From a checkpoint of a small multi-label audio tagger: norm layernorm.
Rows from block 4 of a small multi-label audio tagger, named by matrix and row number. Rows with one number belong to one neuron. Each number is 128 + 32 x the weight over its row's rms, rounded and kept within 0 to 255. All counts start at 0. Numbers have three digits each.
Before each neuron's rows are labels from the 100 clips, of 14976, where the neuron reaches its largest size: "band" is the frequency band that holds the peak. Only what is clearly more common there than usual is listed. The data: single notes of musical instruments (NSynth).
# gate: MLP gate (model.blocks.4.mlp.gate.weight, 384x128), inputs 0-127
# fc1: MLP up (model.blocks.4.mlp.fc1.weight, 384x128), inputs 0-127
# fc2: MLP down (model.blocks.4.mlp.fc2.weight, 128x384, transposed), outputs 0-127

band: 250 to 500 Hz
gate.69:242136099135112159101132149130116146110093162144155072179162184076140092120119137121117089168064156138126154130106174128169159145133118108125120176132084132125132114121118159115117121087153084151109155099080227130135135170195145120166204162140135155125163170099097109145116123162162100074140140107109087143121102137069114137153082144069156188114159153123130081136156147090151144137076
fc1.69:129117093188092140113166132146127062117084144167102165118115135175115169134113103075149115049140144179158099166135154137128165109047141135145123138058117150089156115107175138134144035116120117167150127113100092074099142169099101127079127066124127125135154108143121169142217119153121131164162138137164123109080123128139120128188146179124146123175098112134133126073170089199138161132083
fc2.69:077157085123125185122122164101111168138125157137097122113150089172139111146124110109126133164144164128129152120062171138165145060082112195175189116118138172139144096104136125122137194126101169138099155138149104073110118142140119184111121139100143145155135197199071135038100113171081108130099152154183149088117181130092093163163156148148090129151159111148197141073135122148115183117130

band: 0 to 250 Hz
gate.276:145111112124121165133092125141128105090143167115057127106095205088130121135124103164088110094099090149136150146136165122088178117157087150122104156121160126148096096193007094134045141122102143151137111106099120082118127121134113130140093119093089099123130113117124141088135153197137097146112090158125118104109074120102119123105102080115134114134156154139133027131071071097185067132180
fc1.276:102105134112108141129168149144074092119136190168103141162122102132127152096089145120125151106120112157063146129088105142090155138161138194140132193092117109077170132090135167161137124129152109121176194101141134201117112161163097077096137109053126158144154115131123103107111138122081152129101036150122084122156088117158117153096178153145187072130097154166171164136104058075147168139175
fc2.276:121097122177094146104155155121130165106124168086183201128126110156117125095126155125122083139124108184122122124169109142092153149130065120069139154124125195154086151168110055131118071178151144201122145160121138147088125103117165059057128127058150161131086093138135206145099109091136067103127131079126141134163098097116140116096150118101093074107118127069099139117128064126088110133115

band: 500 to 1000 Hz
gate.185:127121195116093177205136157157087143129095150140172117176139152097158105143133116165106081207154129153144133119111090109093118116121152110133172105116108073149102130153142082193118127138207170140162088146147169160134121186125137175075152110138108112126179117111149186144133078110115119147124100076181092181120142144180148093176178066118118166096065123144134180103124111151140080144125
fc1.185:072153152095059144122103116138125190129174132150145091092126124142142091155165061148121123104171113129124176087121083126105146142126063152151103096173144168083120101185190144187121141127166136173174128172142112107122149174093113145130151118101120058083105091087118125151149132115134121166184191090170142126115167119147156119124130155070110194132081096173175168105178138062105131133133
fc2.185:119121117148144171135096115107094161121173170096165116141171145119118127098096103103140133171121139155145165152186138141143143172070103150128156078160131139168065115043189117108142129162188100114145190150078097092135112142099117109103130076118145054096158125145088189110159157131179203149150144070072116161161120130133161145137091071091131155115154150156138138074144172076135085123152

band: 0 to 250 Hz
gate.250:188092145099097167134139088125115120124146120105158144131154141103133074121134111215067107127163127121160130124162072161169080131126141082148120081061101085144153101109135114143126121166108102120158173087226109098181105096181168136110075116108071135147090165130151061172097090143136143089132105158176174119090139135156101053163110098101119115106162099103122080099079142132126118123114
fc1.250:196136131086083142127102140121143139090124114083138077118122085121131154155109108146059101123081102109121105117153101149178110112024140110153104182157075081160181161153161084097112149133192128110165171107166136120131086117086147130106144136163116138116134192110189064155101140155121141091076084087149109128101121208132141156150130130140146156125171067125101073167141146150119078112114
fc2.250:065130136146131114138114053095163079166084113137143116158118106200176085156123144171150101143123057175103145124147173123101088073105129156158139118115157186134172138154168064146114108180105103147124185043166121153102138127178095116092116084141115117138108104084109150132070152119132078081110104079110164111117095123133088172126123109116190141077062129125196121141131133112132120134140

band: 500 to 1000 Hz
gate.293:078077170104099068088065141184117172155108092077126101122194135153103106116134171102139153116143164087141179132171151079178129150178087116162078133179107154120122084126103124122130125146167120118088166174174154090141083136160066149138177162166154135179172124146143134124062074136134149146180166087178151139146105139136126148167194108128124103140123148134130106147170107171170084115123
fc1.293:118159158099119087096095103128178115106134109077173091153155174153111128155153093114125138162104149178179201143183123088190173154180111107133147104135122105115167088055127070073155107118117101084117104112151136142143103098153138097084126084099122115136128109148087104063137137090190128109110185121188124095135140152040165105109110110111143173171112113182124150071128151142087094132159
fc2.293:134082149151095142034128138096125071109147149080122150080125207090149130092123118130103146131148115109115129126082125171108150127105136138059145139108219099131164140179115155177123167160105095103044108113112116097122077150146111088113131139132134118160136120147111152200134140076119124080110099159116051160068147175209149138162105135128106071125124120131134101075148164162136140150102

band: 500 to 1000 Hz
gate.129:148140115163128125160156142143129155084144122155133115129110022129125123142122132140121029120120067110138124145150156113100092085155163118152098157104084082122120130140096059135131144128071140165170144190083102084127139116142207075141134103106123111152120144139047117178116150100096161163158144137090187086078168133100096141102150113066096164134081111107150151107116118138124102151044
fc1.129:082161187137113174097153129108187123126074197149158143125151135100130125061091151116096125153069143105064135135120149116172113130146102144162107074137098143089166074140092162137133138135194173183142095142082147141163166083111108129155145151120120148158118143143142105152123161147082109184134144068114084056093143116136171095114099152165168113177141159188190120161093166109136122064111
fc2.129:075102112143142115120138115129115176079069093074136093146105113045178112113163131157155093089094178080051087137096170136111128121105076064107095090117137116111087112108079162110162162124141146158095104114090133107147137164099122159135087111132151090110161165142102142112117138156153149178155179137060111131149120098154106185139051124155211102148077159097108111108123164125130178141114

band: 500 to 1000 Hz
gate.289:089084123106144119113153128077159132158068140083189135133081148119141129119148168147181122096113144159093186157172119120122127154156144187131132165145168146063131124119142167168117133117064103152092147193127107154213113178153146192170131114144113149148153096095102120118058102119144169128130172119181055145144174077150067075132154072171105129130127152133138114094147081131132115118168
fc1.289:105124154135088163130131127077084139152139067159057162167132090130117159125177090073073134154125166128100092187141156124151138104118120086125143079137140137129114149142156123072120133132123124147059102174135125093066146122105037130149135147131094110185111160134085128104109126119107102136077181130184161185195137191141145189067111164102156114109166070088155166108128135149108115147105
fc2.289:084154153093074099083079153112149127119045131104189110106109145135135152184132184124138153158125092150088128149113086135131125110160122114133111145154090178044130143124091143125163089139094085100170189121101183124093142106134071079111086111097128097111161137116152184102203124133119129127063056122115153110042088188113168125150138114142129133156161104101112117095158134117158145084135

band: 250 to 500 Hz; 0 to 250 Hz
gate.199:110091101122146103123170112083127180087153112162134159054168098124105217097083101100160122088143179082149138118097077089118107132088054119143103179122132089202137110117180063086120107105134139116128139107153157094158078185126097123137115134136115129185118140154123156099113076129110174106133071161092190098127159132142099122099153118094160061168116140066133146109144174133125116113135
fc1.199:139107126127128190049190123174061115138107138139102103087165148130149143104144118086125139119074170187092156131090151080129111090173112157116087099121098123100106104120087120102163157177124164106085162086155165105095102154122085123119090153173151145134169161134103175064120118152134157061174143176133159125128119128205114133116140115078118084165177112059136089083131180134090100139133
fc2.199:113084105059134106123098094230139155142090164135154112100105168134149141168120109151122124153127116077074131138124103085095100209134122113117132171161163163137148139118205090144144136153150115149196144103127175134134113129140116131108155139133113148198192117146138174180193149114174144123161142097105166166122155111136138143121221143149137145041111175099098161139130133121141167180121

band: 1000 to 2000 Hz
gate.22:132141157080121147133176136156136088143163123046095109184181103136134177094105064127134054106138153104156115108122119059127099126146148122167154139158154073083168102047106112044123174121118166116123074052139160130119170094106156093108106090074131097104117155140151145164142150147132147129115166141094109080165165153103146142111106157129093120092096104170135172192101136147139152097137
fc1.22:033122131168150086136149142130098154185198153104145114127142110160124146129118123142068140110149190178152170147127105092134110175100133144139106163175117157106105150109101154103130076185116121107180137116163176084109169113124123138095123112095125104156170107114119152165103122168142065115206088161099099103119180134069095129113092167115131092157174099112190141094104094152152123119220
fc2.22:140157172124064152148092179174118153143153101100132153094183100110103120125172126119103103033106155117114151082113089157092140122166171156181169159154158143153167169123135110165138146162085082107142126140166139183121115145135162089143144143123227085079104163108127099132167190106137113118116105100158121142175096162129199133172102204113106157112145133143155146134097163133170178106157

band: 500 to 1000 Hz; 250 to 500 Hz
gate.272:170116086201153154097107147073108120110134094120142138141118130090123102093169106106098119112108112146128088102079110129146096141130118091131141107149046084105097128100099151106148145090178112193178126167103184159110090098112138180116145166174112065161125167059126143137149115102113117120145119134105186120181162161150151128092138061083124107089108184162170099188068134113158183174160
fc1.272:130140167159114162158109078129075149170142162120127116166088142103063124129100117153096084108105123097102118163149109113178098177158150117065086111090089050115136115111063148126145146116098118095167143160082110155172112156106126144092090139196139080146110163165178103102117092104131097128167125118122110119048161171102161165166128178080114128134167165113163089160136182134172197087131
fc2.272:148183145111127138119190143185112121102143109193155129130127113130085139125100164133144103189155117194105182142189145136088134099169173081140062102131126093091123165159092126179155170080117130100082142150141171114136141150165159071169133140087080136107111152140202135096156175171103095168081158120125146111147140128174187145115155138081126105163155157108075173123165133152082106075142

band: 2000 to 4000 Hz
gate.61:087104151082122042100183097113108106095125105171082111150154099155126119102171092198149110079144130123102155153165116097109104167115118133102173132171154139132103077150204147089101156105107160129084144115134132079151094188119060110169165132143150163102125141165126132102121159096141125150118151143099153120116056144153076125223179151127152113157097140111101036136167130141132154121156
fc1.61:172099138153090072154167163161197098129128123169138105145129234082138115148139078040077177121152114117119097126127149134122155153058154141164146159181084133066145170143175134215150095136101121152108149142126081118126178116096138096138116120145120130138135107110101126149119186117096082076104147157156101155117160106120113135131146118083072116102109116136113154113134165088172157196135
fc2.61:105132161115182109116094194093114169163187135095134139124105160171103085139173176111151089098095183116096131130150094135077120126136092088133095047097088148111148124072117162149164172116097081164108086146137115151163121141160189118183149117176093168133150128149157105112108106133128176161115177137158152146160203104166105117062151135140099131057106130090142121159056143160150150101137

band: 250 to 500 Hz
gate.228:068101105121100115112094143198114124132117085103181119117092151094115071112140090146180127151152137116159142131198163133175123107135102039066124144148111143164163119121086081112132087162113161074107128020065115125142114117224103174139110143120124091114135140125069161091117170107150110183169121101120162169160102105121124120103117125130100113148118137091187121135152138149128176103121
fc1.228:229139138187107087127185100129098126137109150090116157158123131096094136168128114140087157144166168091160139204112166115083169083170105141055082203150109097077212151168139115086131174121148105084075154126130124143135129128114108122124147123096178141129136157114103140149100108092114086172132153111141101117123159155090136140152099104119100132115118082165159158128061149180105076161148
fc2.228:103097126129171107124132088139125134099089163165158140139146135123065109141181128148119114138109151145156119168125092118067206179117065102091118067109096190115162125198111083160163132128096098028151114139171106155137171115080144130173150074121119184138155117051131070114124121107154086120140174111168140160198113136084100128156107139124130104099137163166103123122172156122168130130155

band: 500 to 1000 Hz
gate.33:157158137094156188128136142088112129116092114138087171137105105128132116111089070080164119137111063123156079164064176126126106111108122117095092104092193095134128145127125128136190141145100140114121130187110145154078097089125132068109131124125127097148098179103154130100080106178046165179072122137071055067089138105139130141154114158094072150134150178149096115140128185178156115137095
fc1.33:066173150133215115156131171112163189106205096134177134125120114165173144140085146127176224146147130114150125081132190119115096125177155171131120127142131128165085123128077107105144080102123153076116165108122167146114208113090182144106187119142126107151144209128144139118112196137137107159160110125090116096136102081139124101107143155131110131113162141160170140091081148119148156111135
fc2.33:101099128202088134147126095182123117119118111130168135133169164048088120104222141131105184143156109130126129118085114155116104124103090138118192171126095191123130073139189151101103166139183076127158147126119160131098174081175123098176122121114173134086158082162078101144133156096130163147127132096125132127125124115123208109181110149134127182133110164095069129093113093093174139084132

band: 1000 to 2000 Hz
gate.149:081128173121063139151148117156139154121143069095071119119164066130169113142099097145171084085101104179085176087134152114158189148172118141132139162138140121137132203130105126101159153126129102072131195133189155127075160085138074169137096073154103052121106111137148134179159098143191107176117123150165145149133146114082136160146125150130121156183177120088160141108090111135134135082159
fc1.149:174136098114173150117145141106115089122120155170165092179077159141101058122189167091178159137087169195136069177101153073129155116089132144136156168162117161119116135107103112138093086177138146154081115187086130133125080130163122120136151083160100159128108100172070111133160096158086083126067133115091157148161173100167118110147153112154092131085120105192082134058162134119143117128103
fc2.149:150131120144115124112131060122104113150100163170089174128157073069134175135153075077147188149128101165133123130119120112114143086135125089111117080168161118122148035119126156196114091130112170166082186097131146088132140088150180122102153165128134164185154063129128117089187156136110137155103136158079158151061152128180159183122131118131108145095056103086168139123147114104103170144145

band: 1000 to 2000 Hz
gate.203:125114118080095110121135149109053152097145128174130155111110111127109215113150137100136072099125067115190118091090122101138129130142197124171089179133109171153114191137120140105128154095089088128139150141169204128134093148205147118087109151144181106133128107163163183106077081135130154175128180110089158112101142166078083178108111112110095113182097145079105116094136123161133165159133
fc1.203:130114103184173175091146119115171152121144137135184114169077129076170099137137093129129198115108170075126137147141114068097120168139144129115134160142165109205155097141118085149148107128124138109131207071095102098132102116118101110155131142101122071116111051125144118144114170105145138116172091105078154137143095132081127112105118139160029126192149059167086146128143182155125098175114
fc2.203:154207122115169117173186187162110144118167150160130065130086123140130159085069071145127150141075130117142157084135144183080102129106137102089103113121180111094156081121152142136140139141188116096095095135103116169140095179172094108130108163104168074170121097191125140134147103112134115155140119127116133099136149120122123148028050188097138085167124099098130168117142132117146113070161

band: 2000 to 4000 Hz
gate.283:088188133087151136113138106064130146149125132133119149143053140091103100015124110104117137142126096153124085118145080084127117125144180142141080144142153143091066107103164131079140091155081127130152139086111142195118116161075125190106089122130114128081110134107124083087073108080126115209114161119076102090201168100142146093162138122109150130154096101099143142118120125093066097123127
fc1.283:134128147130135131116097126132107107104152090191143173127071107065080107103117155141108161144113132156175167047131093127104183120163138115105133133122154128130133068105069099143104062142125158093090107114111144140091151093131103210154113131100136124112107112131152114129089160113193157152123088071129167114101139066227180112136137082119188163150084102113115126089120178086080144112076
fc2.283:144063093110129156131160105120127150090187168063161053165119121172143164113088121127173121120125131141160079097128109106155158177135185075092160116086098143149104182171109106147156085108130141079157140127076114110187041138086111171080181166096132147139139142141168141126178097142138110167147164121085182171128107148130075093104170088143134148147094145115123084142159140138130103109184

band: 500 to 1000 Hz
gate.263:158067170108070177092156119138117092102137124116094167142176130138139104143068194127107141120095164147116113189114153078151125148126132157104114081149180170077144171131171128128131051198104106139083158142149108131119184169157132068131112105108113144156127154128123079145058138146103096113097148125100151129171152134111189168140202094087155087180121084155157115131115168097087149148151
fc1.263:130146083133174126128095121175183133124115128162106072159115131132112161124174089085147109087145098157118126044089117129107148064119069112142160124074066123186098072133110094101151133152149167121135103095115196129127139113134167140130114169176025163128167084158124150157127116162143100142122091131155178170149112169183081093087104084128136150137091147165126136123105064157125180107132
fc2.263:164113124163075142125144105109097123209136143177089149121140123161156119090124127120172081092173125099153128077077117171163127155088114165098114175144087081197053085171114160187177109117155148146117158118150154154174167135086154099114144080149086160090098116098160142133165137101108137098148180122125160129136149124129143058088161180126153076069128103151077128166105152101156084139107

band: 1000 to 2000 Hz
gate.255:144129121106106145094063124128116118138105122119155089105168152168133092116109160108062105181073135072197138097103074214122160149141111151096068171102124179122115174127154099167137096083118138124129203192133123127098130115148114098128104131121120170207117124130104162126113094142122136139106155179162163151122111168056085106142115121102122160152077122167106171067128094054103140153132
fc1.255:141097173104108140101158113131120073118186107157117153072167121083117093173094132125121171142144133081142126155133243103126075087146156114128111179114163120115118164137124122165176117134145168057108166157150105121117082138157083139104108136152128137129163180165143118126126109125121103154084164151106092138132134115137119078119127113042022169146102142120214144079088129111150135154092
fc2.255:179160141109086095121140135058105166127138120109136086097107175181118099109112133108074108059136114132120131104113138163122160090182166162164165215202134153123140181105109112135141121080161139109093098066120146073129132085140135105143139099111169102133150138204122091172134095100114144097138133087138122129161197082147136112098122107109066109106105145182129073183123071183149130123150

band: 0 to 250 Hz
gate.0:065089108118123123107113062118134068128121164097099101093139113142126173090125131197083164154117115157151096071118141148132111184154110161088064184124177132159137088151164119180103168145210089097114180116082095123145136095126160096118107066106132118151165112161162176117154089206164128124159128118097105112108158111123179122180160139078118143148147107158137133175144173128074104130160
fc1.0:158073091123135080137152161134088144099164113089100180133160144156131194146091128178079175143091104106150200089131149133108143089136163074142070081153078130073123111162127104101161143144087085101056121129165129107137087123133145167079118104113169132103132165152113080169100128106168117138157101128050078079103118159132161122169081121074150069117148145134095122117135176136178144118160
fc2.0:154156140099095123117104140140168123101059146130142131119165191095142145152144138193118182132081113080096091087111115156168147156110223114111101129165120138137145161099151065154118138104118124172103155149078192154128119137124123115110106127098139142138162172149087075127133082157140107123168141111102175113142142174170127070183135143149172164143111160090167067083081184052114184110151

band: 2000 to 4000 Hz
gate.291:139119117107161201105153161159123138099097123097140153128154078118120116105099144120220087129167189124139097114132146098084121136165120142151097092194130143099118101125105114115096145150173103169146134103093163096118161081177085144139132101171140159110169094147141159103089098077069118133140131052121133124135142077072135162159115135204110188200097115111161174118114098154196118142073
fc1.291:095097153102137068167100077109122134163105073179068133176108106136073112102145081142103109146156109129112184160140136126133128127146133130150119080133121137086098089135101169106140138067083090153087126124110154096162088140136131124122121138130107094125089095119120150153116081128114040133152145156159084165116067100160141138075155218130205142153093175149175162125076120138167043133142
fc2.291:129159073124108103106078097048086064102108088157125096085161077166127163126065092117109149141154124157135153122083097124080123076163150155181173161076091076086125129127128137091113186152120116142169107155117161107090138133116114167072132155135163108098136098102160189130122066124103120105123116155112103120125150101140051134139154112100202144107105169089109070138149128196115125163117

band: 4000 to 8000 Hz
gate.197:145151123143131133161053189117131197128185086061107189149127134081141160120160163146129127130129088180148126157160183084122137164119102152079158108088122099104133106127146150130124182129122105125118164090169111147084085130074229162085136196173101189091087138124152131150103124125157169119178087128144084117167133125163128132147100123100154167159128165129107103096137105093161077088119
fc1.197:163105135089164153152102168134154137143162091039043150136126102136096155103131160125082109050135107210162143154145122131119145061077138126104155106144129126155141104113159146129162147155159133109091154117137112078084088106099203130088114199176065144093142154108133137061117095154137154115112140120102090127113143086111105119180094081108139117179151130141137127144149140034135111105113
fc2.197:116121173100100166191155097117138171130184090159128154146131091093151125094165115153145097134155070202093133165169053095130133133133184092180149093104143072139152063147155124170151155133088126156126120079127124164154112123177088117149163149096104112145123121126096120115144054187111129165158150131175059133070126160095147129135111105076114171125110062128091160152075136131144164084121

band: 1000 to 2000 Hz
gate.143:083121100141177170161118097186166145130131154084198126127123157158169198114158167131154127152047125143086138102146113138098139064105147119134088133126150121140132122117108128159113051140139168110115146092142174059081112092133171146110125123114161141124173114147209132180114087133101133128112080108048157146178148114108123147100089124176136127142177139092108061098176152093101166162096
fc1.143:188081058151117113095102157143124160170174188126161111116110143113066138138071155176169066132137153106120137200120148093155101129116068110133133062133110077158117095141129135122121155136147043149114167143112074139216159124150089184168093174115131119111098177114144105139108145097103136093125141135119130089127120137115111052150162091162148144125055124146128119176099090106142102128152
fc2.143:160131189099123117130109162176135130098151093081082180212109113117116135075167150124121100059164130117121170108186133117143097129170138093099095108189090110112119144086103099135118155105174153122143141133067163153142121114063115103192107114137153110121108131060080151087159095117177152128151134109188220164169164132104126132096117142166099126094160144085121125150158138102158114197135

band: 1000 to 2000 Hz
gate.35:100147103121136131151162149108119124117126082076132145103106128093113146151106126077123118092167146156128067121149134163119066162101133113034124083124125157117092147132108132189074128027107084137108170121116070103081144145136070090132100146101121122153096132111114143182076129092103148093173184118160107131090098150169121111125144084091160133128104154065152167136200162209141111100102
fc1.35:135128139111118112140144123117194161189104106150103116133077110111141113125164113056139162140119151103118108174147138098130102086108197160140140093157127208128125096194111144157088107095118162155087095146165107111132130138171151168134077136064109121092175166146146112063100113038159168083151133126098084130196090104140085124134081090149142106140090175175098114145149142147132145123050
fc2.35:120177163092054120080139110027111119106131129186167122129156088106112174122146157126111135088084233150097126122102139052101082133086116143159080129103148087117144120109129110096104106137127119111065161107112135059096110138199134124082145117165136106092108172069093118106112134167097132067096108123126158090139100123147104115155134113074146148143113117138141097134146170111200145127112

band: 500 to 1000 Hz
gate.323:103092077104098127145147142124160128109173100111117179151135086097120093098130118179142115100060141096150120223141159112112072140132098173120156155138184134089180135140079130168118158083135110086133101183055151142104159094131130111152164113108137083074117122181118129152230152174155166161111143108132139123121094124153109104106078102087127061110111098098132164114116187098121096081129
fc1.323:121128179133078123147122074138106090117119181137088145100161166162161101067096172181142145149110107187064095149110181127108129179134161076063137136111163136146175141149128115120187115152125083196105115121134131144149155138102169133100132180122151155139110049072139111093115081119110159068162107136121143146152113170106145141074103119191176171079108142148161145162147169108126081160090
fc2.323:175189172110143151105101087186135122096171128079130053086115128158111109148147119143138136208128106151085084110154151054116090165169167110128188140130195117155124117125142118098097105131115156075091115079165097097119177145114147176077164231133133177172127173128116141127134165146167104138125147133150090143108135141102104130116147137115164149166111089171124081101075174138121101148147

band: 2000 to 4000 Hz
gate.284:154084115108095139141080124132111145087103055138129134175031115136107093090059074128143169128158135176201101155118103131099172108158144129073137160086113138077164097094123135169133166139185128110140157088081178161072123140104108107126127143201112172113142086100122142100115158083105095127157191098076150112104123148149182150143137102127096109131139098168146128133136145169112190088102
fc1.284:140119084213138113120079116132087128172140110135149113115168145078140098124152139179163107129157098136077121103136127230090096053127109083092124101120168067125128175088125111084129096157151163105136149129164140074094162101175114162140127147064123168097116111134125127134164155110145113099110161125168146152148083133153145189162065214138142116090116115083091125074150125145160181129147
fc2.284:086157103108094142216159162125130090127140090097069170142128156138103069100132131068054122137069067139113134133180177137139128148139132154122075075091158099144142178073121094160093067093139185094084105087149108153097161061147137135110077096119112089124163156147098136172104109107123167138176105112138186104163077153136089116145160130117081111098116151142139120128144117116140152179149

band: 500 to 1000 Hz
gate.126:100089099137113115063208138094092152107153093150125058114114113116143165092131207104104144117136121156133101124198075084144160146092110171152113107097139078146204090150086113175131157113136118126154146173154047140139067116105163088101116141113120127132138140146103167128149096137105168135113094090125051146149083092088116166180170101118151092096114139099140123127057157089113161113141
fc1.126:121103013154116196113111087170151182122142135203140111093115184121191087125131083186128162107112119170118112111149079135132133150163147094110086160147138131150087197128118177070043107164123135100119104136160160132104168082129164182145115141122075137170136121158132106120132121097148135082125122206165160157121162136142180156125120131113139123111135136125118173088119067137149115102135
fc2.126:121117100153191110061109157134128041169210141129111148112100142135169085181130164140102122081135096158115113178144136177144131115042118124172168206142091110128162162092110083088149152117144162187121109190154153095101125133161143138093137116130178186144117155191130155132153154113115154120121133130199115091113103104150148118113069136160143133132079118129125098178114140115073108158107

band: 4000 to 8000 Hz
gate.131:122093098163120155161101108162157175148138106189135128079153096114141091107110115138174131128114121085127062095133134119089109113069127109166177033119109123154135099138135149115156143112192130158090099194097121097182121103127106124185079103076056131123179142153114180112188107130139154098129115038154070168118105121106130112145127087131106138106100135177150103092116101184112112110184
fc1.131:136105157127134156085056110171121153114103116118137156125111165135070138162109113133165208128137143102138119115144081075139177120152110129161100133128117104056146124124080168180149120123138087135137151117123148148096214062168126120150117045078109115095097128121121117133130097180153174074149155102086121166159077197114125155112160170109108048141145112100073136118114198164105110143106
fc2.131:097134100124126152100094156099185119176153161106089147152075156122099115129139094218183134146110164092127116163105086122146093150145160088206177150114139073108116091116195115115132162066133135128116119096061124107106144142151096087119114154155111137125149116139132216120088128141156182096105091139143210149127152173160082095106142167113114049144157152124158079095110143131081150137121

band: 250 to 500 Hz
gate.34:129186137077159169132104080136125131099094153047149082173091180116186178082138111138121104167105155096158162138097084105185099154174121108125105078126093165153112106082091106150107129097178124173135164185127147144092121110070154139158101124142118104094160097134124146100086137124110115149165092134110136108066138088120179134092127077179100225123115083096128095098147088123108150167126
fc1.34:104114123134128130109095196144152066158140114143130119132151198093134107207142120061100190165155126118100124145156114090088096147089195133183164081095170159122094048113160130167159091145116157168132087119167077102139113134105106106158125068148091134124150155128172127065165123120124165101123175090129128109088163139143132112130157056136132141097117130055115152088166129098146183139099
fc2.34:139127143120135088065144145092139135111064090111121152116204135133130135086118079114117129093130076138202197158145136159075164100113143124141136173127132106110104118103092035130115115171070102143160151113119133135133082144143085069069168108139136187110084110105112137079191110126099167148156116075176132093093089068113160106102068095144136118137134080168161129111131121119116079097161

band: 250 to 500 Hz
gate.249:099128148110095051086161169085110106172144098124097077157143093143166120124138106108092133126182091087075102130116176176140126135131148075098125136126198156103127111149084075149141118079166145122086145123143111153119145095160151224115111108119142178089157085096111143135102134149058126135143127078167096105101157102135133132123192056086134135194158096092109112144147178106143164185119
fc1.249:126156087101181172183099176099182063131091121148151113106146122088141103147147101122130184118134147137162171114104131125116136179099102099125106086109081103134083106125147088133093167163104101140130161085200080173151088147107185114150158155108177095103116196140194123143169098121089091072156123133099121134134099169114139153146155189163091086131065092123191117129159169115148102166102
fc2.249:080107094110125139181138137085078183123095138197103195128075123130134112158126093102155177114118163118169184146140171119130137127154123138106127124137199109099098155100165117100114166129096151166158146181056155046181091170154068139105111128166144103077112164108143133146112154142138118077100153175151124153090135140165063173126139096103173149146106156142079122159161105090166141104181